config.toml
dataset = "telescope images of galaxies (Galaxy Zoo DECaLS)"
horizontal_flip = true
qk_norm = false
expert_mlp_ratio = 1
experts_per_token = 1
conv_stem = true
pooling = "mean"
loss = "cross_entropy"
adamw_weight_decay_other_params = 0
Rows from block 4 of a small image classifier, named by matrix and row number. Rows with one number belong to one neuron. Each number is 500 + 50 x the weight over its row's rms, rounded and kept within 0 to 999. All counts start at 0. Numbers have three digits each.
After each neuron's rows are labels from the 100 images, of 14976, where the neuron reaches its highest value: "strongest on" is what is common among them. Only what is clearly more common there than usual is listed. The data: telescope images of galaxies (Galaxy Zoo DECaLS). In brackets: how many of the 100, against the usual share in percent.
# fc1: MLP up (model.blocks.4.mlp.fc1.weight, 1536x384), inputs 288-383
# fc2: MLP down (model.blocks.4.mlp.fc2.weight, 384x1536, transposed), outputs 288-383

fc1.163:478502479503595513405392517471532534501514495500542492540431475471596508568511547411471569441490541583575473485420561481566543487473525475481441485551570463469500547495468504543555521505479429514386482513511480455445483512526622538499572506527507521374527516601537485512533382461453511551
fc2.163:503458463500474477504487517529522520588488478512479479484529518510458475515468526536437545557464508473461493483518484522479478528513496532506492456449524542488506491519480517456473485513428494513379449500536521509498525522446480477472490531489546518484271474454467520513459530477493557486
strongest on: edge-on disk: yes (26 vs 5.2)

fc1.725:484576494498542445450462604551549453490501431544508431520524514581450565534520509481462544475442461526523521459454509538442504445491454506469497482544475456496483492464628529532540468462399472518411471531462526468417475548438522525563453488458556506563503520516454603472491548586504502454
fc2.725:488524501521477541472531488498498458422483545522523540525480458467510513526521442463536499438504495544515451494525525477502507491454454483528456514503483531489524548474451486483456461519578523460654488479574468490454485495516494524521510440476465471465696515506453472530478476509484471506
strongest on: shape: featured or disk (68 vs 30.4); edge-on disk: yes (54 vs 5.2)

fc1.567:527546482502557551412427619527538472539571459417477427534514571503500497519529516553533575559565519536592519463547605461535519406520470391578488502526438464478573441514439450563500474468411450577462504448597410532478496544552453483573431400528518544501582471446548555584517494554499470417
fc2.567:461473481525526519524500477505486473424527475508467535487506496517529501528528507523525461419471506500493463484566460519465484524468451519489504557539460513512496510492484507522520539521518527475619499512497491513447526472501509484513522501459524504474693508485534543481486476482495502520
strongest on: edge-on disk: no (100 vs 24.7); shape: featured or disk (100 vs 30.4); spiral arms: yes (96 vs 18.8)

fc1.113:549490548501557453576601529581404499512522487425576510513453414449552410475540467477538441493475396522502438527465391509421543466451470524491565489439443564392527517522469481547481381527451482484588491410547453537534514541473539548517500461589448519452499565469545445496425526467614531467
fc2.113:510476477478566506530557448512529446467538531558511505548508461533546540531527510521536517418555523530461504500498474543499461508471488501501534544531467465539444474463461487511484466522585581471639480477522528525504517497494497499507488497500521509505663449457490530488453483443530490500
strongest on: edge-on disk: no (81 vs 24.7); shape: featured or disk (81 vs 30.4); spiral arms: yes (71 vs 18.8)

fc1.709:443545479444545509535494541488555527529458467403557495441576500528557566458542475570539452563541476578514555462509529445540414589518392494423518546566521453433450453434518491471452573462523615447413479492600523517597537532540478532449514539498574437497548496569547455481537553503570465492
fc2.709:473499473493479495534528473501448435456539443477502473535487506516481498453546465482534499422496504482505481488490543524469448466496526504508503494499509521519471480459534521517451497463527565458694486535514533455459543512538462516501480475482495488515734477462460502501514489520533461505
strongest on: shape: featured or disk (61 vs 30.4); edge-on disk: no (60 vs 24.7); spiral arms: yes (50 vs 18.8)

fc1.271:446546553554586425528501553488578493514472517439478603494520588435520448541487506552507561538470513455531519472518520484359491501515500568494540481428570517492534564530539618498497531532481456521458456528594452471508575507494564552498489505484477534544503470608552533463513527559461568531
fc2.271:509497472514446531482448514497503547569532512522537507472490470517491477494489530532476557565491506521465518486471482475523488496518508531504476527455485508464497508481473509465509496457450452494358495487498542468509455505467523455517509499504517514504255466466465488523517537497469532537
strongest on: shape: featured or disk (64 vs 30.4); edge-on disk: yes (53 vs 5.2); roundness: cigar-shaped (26 vs 8.1)

fc1.93:536517468449481548511492510579515467535532497474396535557541488494503522525501571435526512397554539459487459502497478534504494581420571400390449497535446434419496528577516541483434331439480510434454571519528502478509454544483439380526411463570537506529492491547470474501444522583413478513
fc2.93:432502464543525433464522498487504557519552563454520520504457553586531439414561526429427554547437464458497563539479541424490563496498524510535501435456510526542527377530446464538636483498481523487455483540409584516501565401595448527463572431491484531557375520508504532531486485509568439565
strongest on: edge-on disk: no (89 vs 24.7); shape: featured or disk (89 vs 30.4); spiral arms: yes (77 vs 18.8)

fc1.558:544579628470433373458491429540547508437539548490575513540445532457495457523532581553502455499466491538588374435544526528347491498530466515511588503405552580533480437532515587504532407493502498520476519549523475433443555560425517508505434520480450608406506507465548537541532491580400533441
fc2.558:500492502535476488465508532543496495537500536479492466480493488481470473535489555496492565607524547462528499496485501523520523477490519483506504512465504519497544498473509521482506519485523400519383458456453496536547512492475532504468527509531527472488244462515505519446505550481498519529
strongest on: edge-on disk: yes (45 vs 5.2); roundness: cigar-shaped (38 vs 8.1)

fc1.292:475544496409470537541533466500466579478456509502500440529415504578517462480518527524548386487454467491530481464467509574433485527462446452532499477529446504574485546523407542420485516565432460450515550453482581490586550555459521550535506517515573446497398521499497491493541545429533488512
fc2.292:474538501543489535530551478536538516465501473493469449533519521516479493541551487459509496421503482548512517494541531499496481457481502452545480550548515492551443514477513489472499532445554573512614508530529550463504506510552535491501548535520455517520678469518529502495481501467476529508
strongest on: shape: featured or disk (82 vs 30.4); edge-on disk: no (65 vs 24.7); spiral arms: yes (48 vs 18.8)

fc1.353:463476520457520411532558485522569511472415466466422598550533540544535411476544545448544511506428512407543555541547567486444534476484421563454562458433468469477532467533526608464463462480433522513397488505503465508574537471481555626537378532495580484512418481549477519533604520493562561584
fc2.353:444506482434511533447449482492479485531463479475478455478523472461470515525447517499446556558498486495495510469459487512441511545505486519470533498475490493532510525462516524533518476498529445498412503421512531531543493479454476489476500495495486540502321525506462490521494512469493481488
strongest on: shape: featured or disk (65 vs 30.4); edge-on disk: yes (38 vs 5.2)

fc1.603:538452544463634587415489468594523466492499519459487450525444506486516499476447462408467590488383492474501584457488578490567534486464418568425559533440496450504468506492589502428538437469488514440466431443518439430510573485511553561481493438500415537475505536507555459550564475581556493432
fc2.603:454508473528539503527504527552508525486577541515493544592476533510439500537569433457415523399575455488534479466468490538550536536543542418575459497501530544497497522524477485496525497461524534485543503520458458484415536540510514488512446557562557526505615485482521495445512503510551476549
strongest on: shape: featured or disk (77 vs 30.4); edge-on disk: yes (71 vs 5.2)

fc1.534:465536501472423512451539509499512449518551475530511494475418498507590528472463381464469430570515420565546533495591436541498466444429495536508430567521457536478479479501487548487545567528497425503518500466528583545592539521478420522520456473409495449453487516514463461480442435490540517436
fc2.534:533482563536553449550508484489481516411522536467509501498540433534495534452510486465529487451474512482468531460506500481523457468481446460509546489493525515490515476452549538550500476469574551454645514483517498512479505496482490540539501470496518495505696481534488467499527448490563531463
strongest on: roundness: round (70 vs 20.3)

fc1.541:566492527466467472490517444477523476511544427516521548476525423471500449449493474479550496484442462560486540492556458546536416534538493523520517547425508510548525482557437512486492442395525595500467578527568511383498531549499560532544559443501538467496568417512461465585512576524516494494
fc2.541:475465485484523468575450445494490464433484493446493495503467525522450518464520499519454486511539471544488479490460543484453497482517541505556492534537498526502496544527512460540511519549585526485670516513468477503542491430473511506564496471483475493520692452520532562540449445568502484430
strongest on: edge-on disk: no (68 vs 24.7); shape: featured or disk (68 vs 30.4); spiral arms: yes (58 vs 18.8)

fc1.766:504507458466468536476513448539502519497606507481547486486495442530442524513505427501459510572496499536402511459450426484598505562546483490531496573597434499485504477338449406622613434526458472481476536499499505483432516498479467409429555536453428497525542493451474516452556488490495432455
fc2.766:486513501453495485474486516536492525522496532461462488521531515513475496519479543504498505564487513508518509499454498465475482473457546498526483477494507490468513545523528518485502507515479434490337500480484490534528484523453500546531519521527535469509254514528518520499468523484480522550
strongest on: shape: star or artifact (33 vs 1.3)

fc1.745:490535474496518508449548554560547403458391456469536502534480576595496494447439418480631535453489430497471552570543574483369521537458497542536497453496521542466425486552528508451425482458484484540546364525471439449582595505561472511472367508476543527527508425536458545486550511568513539563
fc2.745:529480541531453487553465522435514520531538537440553450495515538477476489552520532498560554434449550539477532481484469567551459526462530455491529495520490417428505530421485558444477489454590516535591494447528556534443466454509505518485552437451519470507728510434516523531494475429527517461
strongest on: edge-on disk: no (64 vs 24.7); shape: featured or disk (64 vs 30.4); spiral arms: yes (46 vs 18.8)

fc1.330:533487508377489479440389505489475470468511595504527421509501510432476540541593507464528522500481449597503494450411448513592507470503599477491515511548425462470412480461507494597559503471435519505521493496471516560494544507459408523503577515507431487535456561442540481538468521468532501489
fc2.330:469492488458525465486490527483518540589536523476489544475533510448463534475500501492462488596518492475465526492428532529522501532515494514498459456453544481521528524506482496463508526467453488480359489516514489484494505486478540514486448510464523493512263517517516478516480510479530544488
strongest on: shape: star or artifact (37 vs 1.3)

fc1.239:515468482478468446500472498529543542449423524509452500433529533457500558573483555446479467409405452526573379450572442488529468596523496433504536481608470520437555487528484526487520417557434465525557581508395510569399493404524561544604553532441465592422444585509565568567469510453567483521
fc2.239:512475510428490497488446526485502534605507495514498526515485480510507497476499550480481545583495500488508531526514521482530487502500539498504518492447518482476483503522474462487525503478463485532327512505518534519488531513460501484484484486519522474527273485494468485475487517491526561523
strongest on: shape: star or artifact (28 vs 1.3)

fc1.148:536508493473546449568495467564508527461514398456439541473551398510505458513522552482569559454464579506521534591548578419497574526436421456471508509526556521494553459481621471534449522529420522475467522604448431496457452509610500561457427495487509408526525439586577574562462538571411493474
fc2.148:532537580485479526523509541539421627566496548459537518522440576479483519402526529498401506470587492458562502440473525509503528451574485454477494452554471541482459503508513544517560453428410567556556504545483578468459490432456397531469487491529518500484557419523498521406517469529514472507
strongest on: edge-on disk: yes (41 vs 5.2); roundness: cigar-shaped (27 vs 8.1)

fc1.494:516542473516471515540442552445432576406521572516558387463596479486415560507509410459502521488479465522473458426556456524579456568552576368504396455497495475458462527460498475547528495552558519598486466540534443504507465483478423474482596463525438549480506526484454459474461556484572420543
fc2.494:457484479506457498511494521539511511596474546478472539535464493476517486489475501524462500531481479515543520497491506529502504456472488548508504488544515506482449478510514525457513469520473426492338466529512464526504493505457546555534488571469489534504249542498506511473484482507446578522
strongest on: shape: star or artifact (39 vs 1.3)

fc1.374:485510549517390541462404568484478424380495520557549539459482459545480472481535578567499423479486542606539493500475388424574533535483495490516509562537519396410524482526447448476526472481462448548602586510504461462450455473475494396501464399525547478463546399342511520517405543543478514485
fc2.374:535492481468544485511561452458459500508540489541481538539518478509553524487552470536497480430542549463521504494496491547445491486481476487549503543504532461532450550534494526488452494502562514512578483467495550522546540496555476521480548486470543472532661481487499443496473519444498497491
strongest on: roundness: round (45 vs 20.3)

fc1.88:521512438459519540468492543476388534468599465470508465537548470450519466457513447525475545461524480542505564480552515468575520443549480448447490532530475465465478402455503510533528477440460527509510468533514491531516501499534541497412546468502584473517434487441539523555477414519476446388
fc2.88:508499511452486513503422480529542483525514499476493476514492522502499536483499516487499497587491478464496512506456487514509458499505514509486521500458502532463509507505460466460507536474475446479364498519509507518500528534482483525492477487506529495504292505497514509518483528504515550503
strongest on: shape: star or artifact (37 vs 1.3)

fc1.393:548510508424495514520497524460467453516560536499539449604498492521527490619558512443475520502568493510421455446507397558537504517511552530502494503550580504458466507422432481540539534583449571487456521543538485559461462475544461511419564539497504484582517527515519534541538433508482388463
fc2.393:470520490469504478453461520534475481551496495476489508480495517516517507444527538504484511558500463536477544488474501502503534513476559487464479457458478509512531486501503487484540500459410420516368515481507483492481462527446526510502472532532535521477308519502485510486468516493477498522
strongest on: shape: star or artifact (26 vs 1.3)

fc1.217:503422617624505489516501463481432511374518512460528436414407476549477568374518528531477504509539523492441476500522573499426537429504411460506507456491481559477527501457498513551481414427471463546560466474449461402518593629470490591488439429562563511449516485576485514547512548490466524462
fc2.217:487476546527516470510544518501469473458483520484478544483490523518496493495505475536567443474534506489477524522544532553521501540480525459514540555534465534484476548477464510525485470512532586461696550470556536531478505494549464498501456526487443529493744469478508454443485509468510461523
strongest on: edge-on disk: no (84 vs 24.7); shape: featured or disk (84 vs 30.4); spiral arms: yes (70 vs 18.8)

fc1.694:495493533515544469372452470542497527450417434438453551521555543488411431455511498625521512484437464532560485490555556560501460445426561511452486521448434511425417487504506460506467503596474441523523463533549521550509453506477565511524465447548478463522591506447531427529477494484494427453
fc2.694:501496559499561456538498488504548435422521475551454511507533421467496490481521471498526422458535524479506504542545489475502506474495479470507487536500445533525501503475479522544507498536563522509596465512514541529467532468508521496551490531488457521466666487494529458504495499493551515529
strongest on: edge-on disk: no (72 vs 24.7); shape: featured or disk (72 vs 30.4); spiral arms: yes (62 vs 18.8)

fc1.71:518478482532574512486506529460530466510513489517512504473586620491523482488496501469538513457525449460404501468541496517469420531567458534500502535535535594564460495526513425485487551554555531406375484542584500433540485503588504552479472487562500603510467521518547522459587502536490443477
fc2.71:506522479467501529479443478505520487577497494504488520525475473523513517461469499486480536561454524498496486513445511494505481499479533484517519496490475507478528527513495466473495477507448481539384489465488503513484469522458503535486534504526474477487276501476508499529471547489517525523
strongest on: edge-on disk: yes (44 vs 5.2); roundness: cigar-shaped (30 vs 8.1)

fc1.529:538485467450486464444468463596477421510583430444569474489490474449528441469446488498410503427510548566517565517430497489477596466441571567425445429467550559474453556639493590453403453595495429478404437572509604536474519513571490590483463479549564482521497539512560484469521371499469570533
fc2.529:522518514506502565464452512490463518535480475541464524459517533451501504495511468485487533581470503474513518470475499436507513518489532478462507463485473475489555463447475491527512492494448488544335460513444505533498488545449522492479533465519474545507265440439462480529545595496461470470
strongest on: shape: featured or disk (72 vs 30.4); edge-on disk: no (52 vs 24.7); spiral arms: yes (42 vs 18.8)

fc1.519:536556515449487535498524476473428435582599480491542479486475471495487527520607523457495506485555485571474580606510469503598489464466579520512505557545564496455473492441490577524549476458445451450473556400524511554436453528544510476411554558385476507487467527444531452566444424545456503451
fc2.519:468467490497486470497465514499517534530496508515509511537488508492498501491500521450468546593437491493520503463462523459493475516527507479519497497495523508524524471508513510464490521517417473529317454527478512480522469525482501510502490521538482495476283480497471491490500503513529533484
strongest on: shape: star or artifact (27 vs 1.3)