config.yaml
model: "image classifier"
dataset: "telescope images of galaxies (Galaxy Zoo DECaLS)"
train_examples: 88335
image_size: 64
crop_scale_min: 1
horizontal_flip: true
rotation_deg: 5
color_jitter: 0.2
targets: ["edge-on disk"]
num_classes: 2
arch: "vit"
norm: "layernorm"
norm_position: "sandwich"
activation: "gelu"
mlp_ratio: 4
head_dim: 32
fused_qkv: true
bias: "all"
qk_norm: false
parallel_block: false
dropout: 0.1
inner_norm: false
moe: "top_k"
num_experts: 16
moe_every: 2
expert_mlp_ratio: 1
experts_per_token: 1
shared_expert: false
patch_size: [8, 8]
conv_stem: true
layers: 8
width: 384
positions: "sincos"
pooling: "mean"
loss: "cross_entropy"
optimizer: "soap"
beta2: 0.95
lr: 0.0022
beta1: 0.95
shampoo_beta: 0.95
eps: 1e-08
precondition_frequency: 10
max_precond_dim: 1024
one_sided: false
adamw_lr_other_params: 0.001
grad_clip: 0.5
cautious_weight_decay: true
steps: 5100
batch_size: 128
epochs: 7.4
lr_schedule: "linear"
final_lr_fraction: 0
warmup_steps: 250
weight_decay: 0.1
adamw_weight_decay_other_params: 0
Rows from block 2 of a small image classifier, named by matrix and row number. Rows with one number belong to one neuron. Each number is 50 + 15 x the weight over its row's rms, rounded and kept within 0 to 99. All counts start at 0.
After each neuron's rows are labels from the 100 images, of 14976, where the neuron reaches its highest value: "responds to" is what is common among them. Only what is clearly more common there than usual is listed. The data: telescope images of galaxies (Galaxy Zoo DECaLS). In brackets: how many of the 100, against the usual share in percent.
# fc1: MLP up (model.blocks.2.mlp.fc1.weight, 1536x384), inputs 192-287
# fc2: MLP down (model.blocks.2.mlp.fc2.weight, 384x1536, transposed), outputs 192-287

fc1.396:51 40 44 77 60 60 46 64 58 56 63 55 47 39 61 66 55 42 45 38 40 39 59 24 76 45 63 12 49 51 56 31 45 48 62 46 46 48 35 63 44 43 51 70 64 59 47 51 45 48 24 44 65 67 69 51 24 64 27 56 25 19 50 57 65 33 37 16 49 54 22 47 74 54 59 19 53 53 61 38 68 41 63 61 63 35 46 54 28 43 23 92 60 62 62 26
fc2.396:78 38 59 55 70 32 56 59 50 56 37 45 42 86 52 32 32 71 35 67 51 47 60 52 51 31 65 73 70 74 59 52 44 66 57 72 63 62 51 48 49 52 64 34 52 54 46 63 48 47 71 40 52 58 47 58 65 46 84 42 57 62 47 53 46 39 57 60 59 58 64 49 39 42 51 59 59 33 48 41 53 30 23 47 59 64 22 66 82 51 52 24 77 38 35 43
responds to: edge-on disk: no (93 vs 24.7); shape: featured or disk (93 vs 30.4); spiral arms: yes (85 vs 18.8)

fc1.565:48 17 33 53 40 51 66 62 51 67 46 33 63 69 72 39 44 55 83 61 45 52 56 44 47 22 48 46 72 25 49 25 42 20 06 57 63 02 66 58 45 57 59 50 66 36 56 61 40 57 47 47 29 56 65 57 56 52 28 26 43 48 26 64 50 35 45 67 35 40 62 47 58 44 61 21 62 73 74 43 73 50 40 59 66 32 48 64 43 54 65 56 61 67 64 53
fc2.565:75 23 51 50 47 37 21 67 74 63 62 27 63 47 42 49 66 57 43 61 57 44 45 56 55 80 54 48 40 46 53 34 65 62 71 48 61 77 59 49 58 46 41 46 52 51 51 52 61 63 63 36 49 55 43 32 58 69 30 57 55 63 75 38 47 64 54 38 42 39 44 81 29 36 56 65 34 60 45 44 09 39 29 47 47 66 37 39 67 50 33 62 32 48 64 37
responds to: edge-on disk: no (82 vs 24.7); shape: featured or disk (82 vs 30.4); spiral arms: yes (74 vs 18.8)

fc1.220:53 69 52 54 42 67 51 81 65 35 45 28 34 39 24 44 52 33 33 31 50 64 52 49 80 40 58 65 41 46 51 72 64 59 59 65 45 61 70 87 76 83 24 50 40 49 86 48 60 45 38 54 63 63 43 40 35 38 48 38 37 27 49 51 50 27 67 43 45 51 26 32 63 50 64 69 65 66 53 44 58 50 46 49 25 37 55 69 51 64 74 61 25 37 64 30
fc2.220:44 57 57 58 64 54 59 44 53 45 63 70 47 67 58 61 49 17 51 31 50 33 68 38 33 49 47 34 62 38 40 72 52 41 40 54 50 52 36 55 65 42 45 71 48 41 30 47 55 34 74 51 55 37 81 64 45 53 61 45 59 41 56 56 34 40 54 56 48 56 48 43 69 18 53 63 39 52 46 54 54 42 72 52 00 43 54 64 68 49 36 30 60 42 42 41
responds to: edge-on disk: no (84 vs 24.7); shape: featured or disk (84 vs 30.4); bulge size: moderate (38 vs 6.6)

fc1.500:47 42 70 29 45 22 44 14 45 66 57 32 50 55 36 59 50 42 32 54 39 54 59 56 40 66 48 34 37 47 51 48 64 54 41 73 48 38 55 48 74 78 48 62 46 37 51 42 18 56 31 49 66 47 36 43 51 83 19 67 39 42 83 57 73 18 40 44 30 69 39 23 46 30 46 61 48 58 69 60 58 48 87 54 78 44 43 30 31 55 60 41 72 42 48 48
fc2.500:42 60 43 52 40 55 48 61 70 40 53 59 48 44 50 80 52 18 55 55 57 54 42 51 56 49 58 38 45 39 40 84 44 33 54 54 45 58 40 40 63 46 60 57 48 52 52 55 71 50 75 54 45 50 56 48 38 51 49 49 43 48 46 53 47 46 44 64 54 37 46 46 56 51 47 53 48 45 50 54 36 65 81 39 00 47 65 53 51 36 58 42 54 57 42 64
responds to: edge-on disk: yes (33 vs 5.2)

fc1.374:44 50 52 78 77 41 72 27 22 22 32 52 51 48 82 36 14 79 73 51 55 45 36 56 49 59 59 51 66 46 58 29 41 63 66 31 61 35 27 29 36 54 48 63 55 42 53 45 61 64 27 32 28 50 43 56 84 69 44 66 55 76 56 63 51 69 77 46 39 63 67 49 40 61 55 58 75 38 55 63 42 39 58 64 48 45 58 50 34 42 42 41 46 42 53 64
fc2.374:30 47 56 38 49 64 38 85 70 41 34 38 63 71 53 47 56 61 67 69 58 44 54 59 35 46 58 30 64 42 50 46 37 52 58 26 83 57 57 72 54 63 63 34 41 52 41 60 56 46 37 41 66 60 23 43 39 27 50 41 62 54 47 40 49 58 50 41 69 43 25 61 71 63 23 34 43 62 38 47 40 41 34 60 92 61 46 30 78 58 71 38 40 84 38 52
responds to: edge-on disk: no (71 vs 24.7); shape: featured or disk (71 vs 30.4); spiral arms: yes (63 vs 18.8)

fc1.547:17 65 38 42 55 76 46 31 49 50 46 49 53 34 50 57 55 45 39 44 43 45 44 57 34 53 58 62 80 57 29 83 40 68 39 58 58 28 33 67 73 64 47 56 31 65 51 50 24 38 46 61 39 53 50 42 64 41 48 51 66 86 54 54 60 26 06 63 54 31 19 50 46 40 56 79 44 60 22 39 40 52 68 61 53 82 35 44 52 42 39 42 49 48 45 51
fc2.547:58 49 81 64 42 28 38 68 61 50 51 57 52 59 52 80 39 32 44 77 43 54 59 61 62 66 48 40 23 27 51 63 36 28 58 44 68 57 52 46 45 54 48 64 48 18 71 46 66 33 81 43 49 47 46 53 35 61 55 52 42 27 52 52 35 39 78 16 62 54 50 41 40 45 41 49 54 56 55 55 58 41 84 16 27 47 59 57 62 40 55 45 69 56 27 44
responds to: shape: featured or disk (64 vs 30.4); edge-on disk: yes (56 vs 5.2); roundness: cigar-shaped (28 vs 8.1)

fc1.381:28 40 48 50 55 51 55 18 44 47 70 52 56 47 47 50 63 45 58 26 33 54 36 25 47 34 34 58 54 73 28 44 27 45 79 44 42 64 57 35 62 59 48 36 63 64 68 54 46 47 19 57 75 58 65 50 44 37 60 62 40 59 38 45 59 29 72 85 53 35 74 59 54 47 61 51 42 43 61 40 54 35 23 40 68 51 57 49 42 45 53 45 52 38 61 51
fc2.381:53 34 42 59 49 54 48 59 33 60 35 44 53 50 57 41 52 65 53 53 48 46 42 48 40 54 45 55 56 53 59 22 50 69 54 46 38 41 67 39 15 66 44 56 61 37 56 56 53 38 32 32 38 53 46 47 62 54 59 57 55 60 66 49 55 41 55 31 61 51 51 40 45 46 50 56 57 55 56 38 49 59 14 54 94 46 61 49 52 61 40 79 50 49 57 56
responds to: edge-on disk: yes (51 vs 5.2); roundness: cigar-shaped (34 vs 8.1)

fc1.437:32 84 69 58 63 71 36 40 46 37 54 73 33 53 37 55 52 48 37 55 68 16 48 57 43 34 42 56 51 44 53 57 74 28 56 68 35 45 51 39 50 66 54 90 64 43 66 79 56 78 16 30 47 59 48 50 48 51 64 41 35 66 65 58 55 38 68 83 58 41 40 36 32 50 57 67 45 37 48 59 70 60 24 56 66 55 70 44 22 38 54 72 36 49 58 40
fc2.437:55 56 53 48 58 51 47 52 24 53 40 45 52 44 52 31 43 89 50 46 51 49 46 43 46 68 48 53 35 64 55 04 49 59 55 46 40 28 65 50 32 55 46 46 53 42 63 65 59 41 24 47 45 56 43 58 52 46 52 48 47 57 50 41 52 59 56 50 58 57 58 50 65 45 55 51 56 52 57 39 63 45 13 42 99 58 58 58 55 44 55 72 47 63 43 41
responds to: shape: featured or disk (65 vs 30.4); edge-on disk: yes (60 vs 5.2); roundness: cigar-shaped (34 vs 8.1)

fc1.516:73 40 58 35 34 49 53 65 46 42 62 81 50 33 57 45 52 41 51 36 48 58 45 55 63 52 56 38 48 70 31 61 33 50 53 77 33 46 53 61 50 47 85 79 50 49 39 45 57 46 36 71 60 68 48 75 60 62 56 51 32 53 55 62 57 66 45 32 77 82 57 46 59 22 62 56 64 58 38 35 55 41 64 48 76 60 45 28 22 27 51 42 75 67 74 48
fc2.516:48 47 51 48 63 51 36 50 34 63 33 37 55 65 54 34 48 94 40 43 56 35 53 51 58 64 43 52 48 61 55 10 43 59 52 38 29 45 70 66 32 55 47 60 65 43 50 47 57 44 30 41 35 51 46 52 48 45 50 33 48 58 46 44 33 55 50 45 47 59 39 43 55 48 63 44 52 39 68 29 45 50 00 43 99 45 47 48 41 52 56 66 47 59 46 36
responds to: edge-on disk: no (99 vs 24.7); shape: featured or disk (99 vs 30.4); spiral arms: yes (92 vs 18.8)

fc1.103:68 61 43 41 15 30 71 52 36 47 54 55 38 71 34 55 51 84 43 49 30 40 28 50 56 63 49 40 61 40 38 46 66 40 50 67 90 35 29 53 22 31 69 59 42 60 62 63 60 53 57 44 57 47 63 55 49 34 59 45 42 81 45 43 57 36 28 59 58 33 54 54 64 52 50 24 48 60 40 52 26 32 64 77 43 60 50 45 67 71 63 28 61 50 32 39
fc2.103:34 41 53 59 48 32 43 47 25 54 54 37 66 57 50 24 54 81 51 49 51 56 52 52 41 65 60 60 54 69 51 21 47 60 37 31 41 30 60 47 43 49 66 48 62 59 62 57 35 50 29 33 60 59 49 62 45 50 51 45 56 71 70 46 50 59 51 47 55 54 53 71 54 36 60 40 56 57 53 42 56 64 00 43 99 46 32 45 34 53 48 51 56 63 46 38
responds to: edge-on disk: yes (39 vs 5.2)

fc1.428:76 45 12 30 46 24 67 56 46 44 72 84 73 56 76 45 70 66 44 79 48 37 17 24 27 38 40 19 70 66 46 44 68 59 57 43 86 40 50 29 47 66 72 60 61 46 41 52 38 61 54 59 64 33 70 46 74 71 34 43 39 70 54 68 45 73 41 49 82 54 52 58 06 49 43 50 21 53 42 75 56 55 39 48 54 43 33 19 36 40 37 53 48 39 50 52
fc2.428:41 52 51 66 57 60 46 67 84 26 54 46 46 48 31 84 43 16 60 58 54 49 48 52 81 31 60 39 58 46 44 99 49 38 59 58 51 61 59 42 91 43 50 42 38 62 61 44 48 45 47 48 48 53 55 44 51 68 48 46 61 32 56 53 51 50 53 55 36 55 57 60 56 49 35 40 58 51 38 56 31 42 99 46 10 49 48 55 48 42 54 25 43 49 64 61
responds to: edge-on disk: no (67 vs 24.7); shape: featured or disk (67 vs 30.4); spiral arms: yes (61 vs 18.8)

fc1.472:69 66 18 64 40 68 55 66 76 56 17 62 40 60 47 49 62 41 67 47 41 62 65 59 79 35 49 49 66 69 56 58 55 17 53 50 33 33 73 59 39 54 56 34 65 51 50 40 43 33 78 19 65 77 39 84 37 54 82 43 51 48 29 59 58 32 38 25 54 71 55 61 80 52 61 71 36 58 50 32 28 19 29 53 16 60 48 43 57 61 29 51 56 44 52 43
fc2.472:47 50 58 48 57 49 39 60 61 36 68 52 50 18 55 72 44 46 40 59 56 38 23 51 31 51 82 59 32 39 75 30 85 54 46 77 44 59 20 71 61 36 51 34 61 43 54 53 46 67 47 59 25 20 34 29 56 52 20 78 53 46 39 65 43 56 52 41 57 45 65 50 56 56 38 48 66 49 49 62 35 44 87 35 51 47 40 20 51 49 58 39 40 59 66 54
responds to: edge-on disk: no (55 vs 24.7); spiral arms: yes (42 vs 18.8)

fc1.567:49 44 85 29 70 33 29 57 73 47 65 48 55 40 56 61 34 62 43 53 60 69 48 69 46 25 21 78 36 49 32 60 39 46 53 76 32 45 46 32 76 36 45 42 57 56 64 37 31 47 50 44 26 59 28 41 24 68 45 44 64 48 49 55 35 29 84 40 49 68 53 56 37 47 49 41 79 53 42 46 54 35 62 36 60 55 73 34 41 66 60 42 42 67 54 46
fc2.567:57 46 48 59 63 50 32 41 42 47 54 36 60 64 36 39 62 81 40 57 56 51 53 38 61 60 46 56 59 49 55 06 37 58 53 41 55 39 53 41 34 47 62 58 60 47 52 54 44 42 25 55 51 46 40 57 47 52 42 57 53 47 49 54 42 51 56 34 50 60 53 49 42 41 59 49 49 46 47 48 69 44 00 40 99 49 55 47 38 49 55 69 45 56 51 55
responds to: shape: featured or disk (66 vs 30.4); edge-on disk: yes (45 vs 5.2)

fc1.164:32 32 67 69 29 31 60 53 29 66 41 31 67 50 58 49 61 76 34 29 41 32 53 31 27 18 44 71 52 44 64 45 41 35 49 41 54 35 42 49 46 35 73 36 31 42 70 31 28 46 40 36 42 80 48 55 49 62 16 56 52 41 30 55 61 28 53 64 76 39 55 84 45 47 76 56 55 54 46 16 60 35 40 49 72 36 66 67 49 20 39 43 73 72 39 58
fc2.164:68 59 51 55 70 57 57 36 49 45 52 30 59 64 62 21 53 83 44 51 63 49 53 34 23 69 30 56 38 45 40 30 52 50 50 48 44 43 43 35 11 54 60 51 56 53 37 52 47 58 23 39 29 55 51 49 72 44 39 52 50 60 46 49 56 49 28 33 60 54 65 52 57 58 58 47 42 42 59 43 44 59 17 60 99 53 59 37 40 58 49 47 59 61 52 46
responds to: shape: featured or disk (75 vs 30.4); edge-on disk: yes (71 vs 5.2); roundness: cigar-shaped (25 vs 8.1)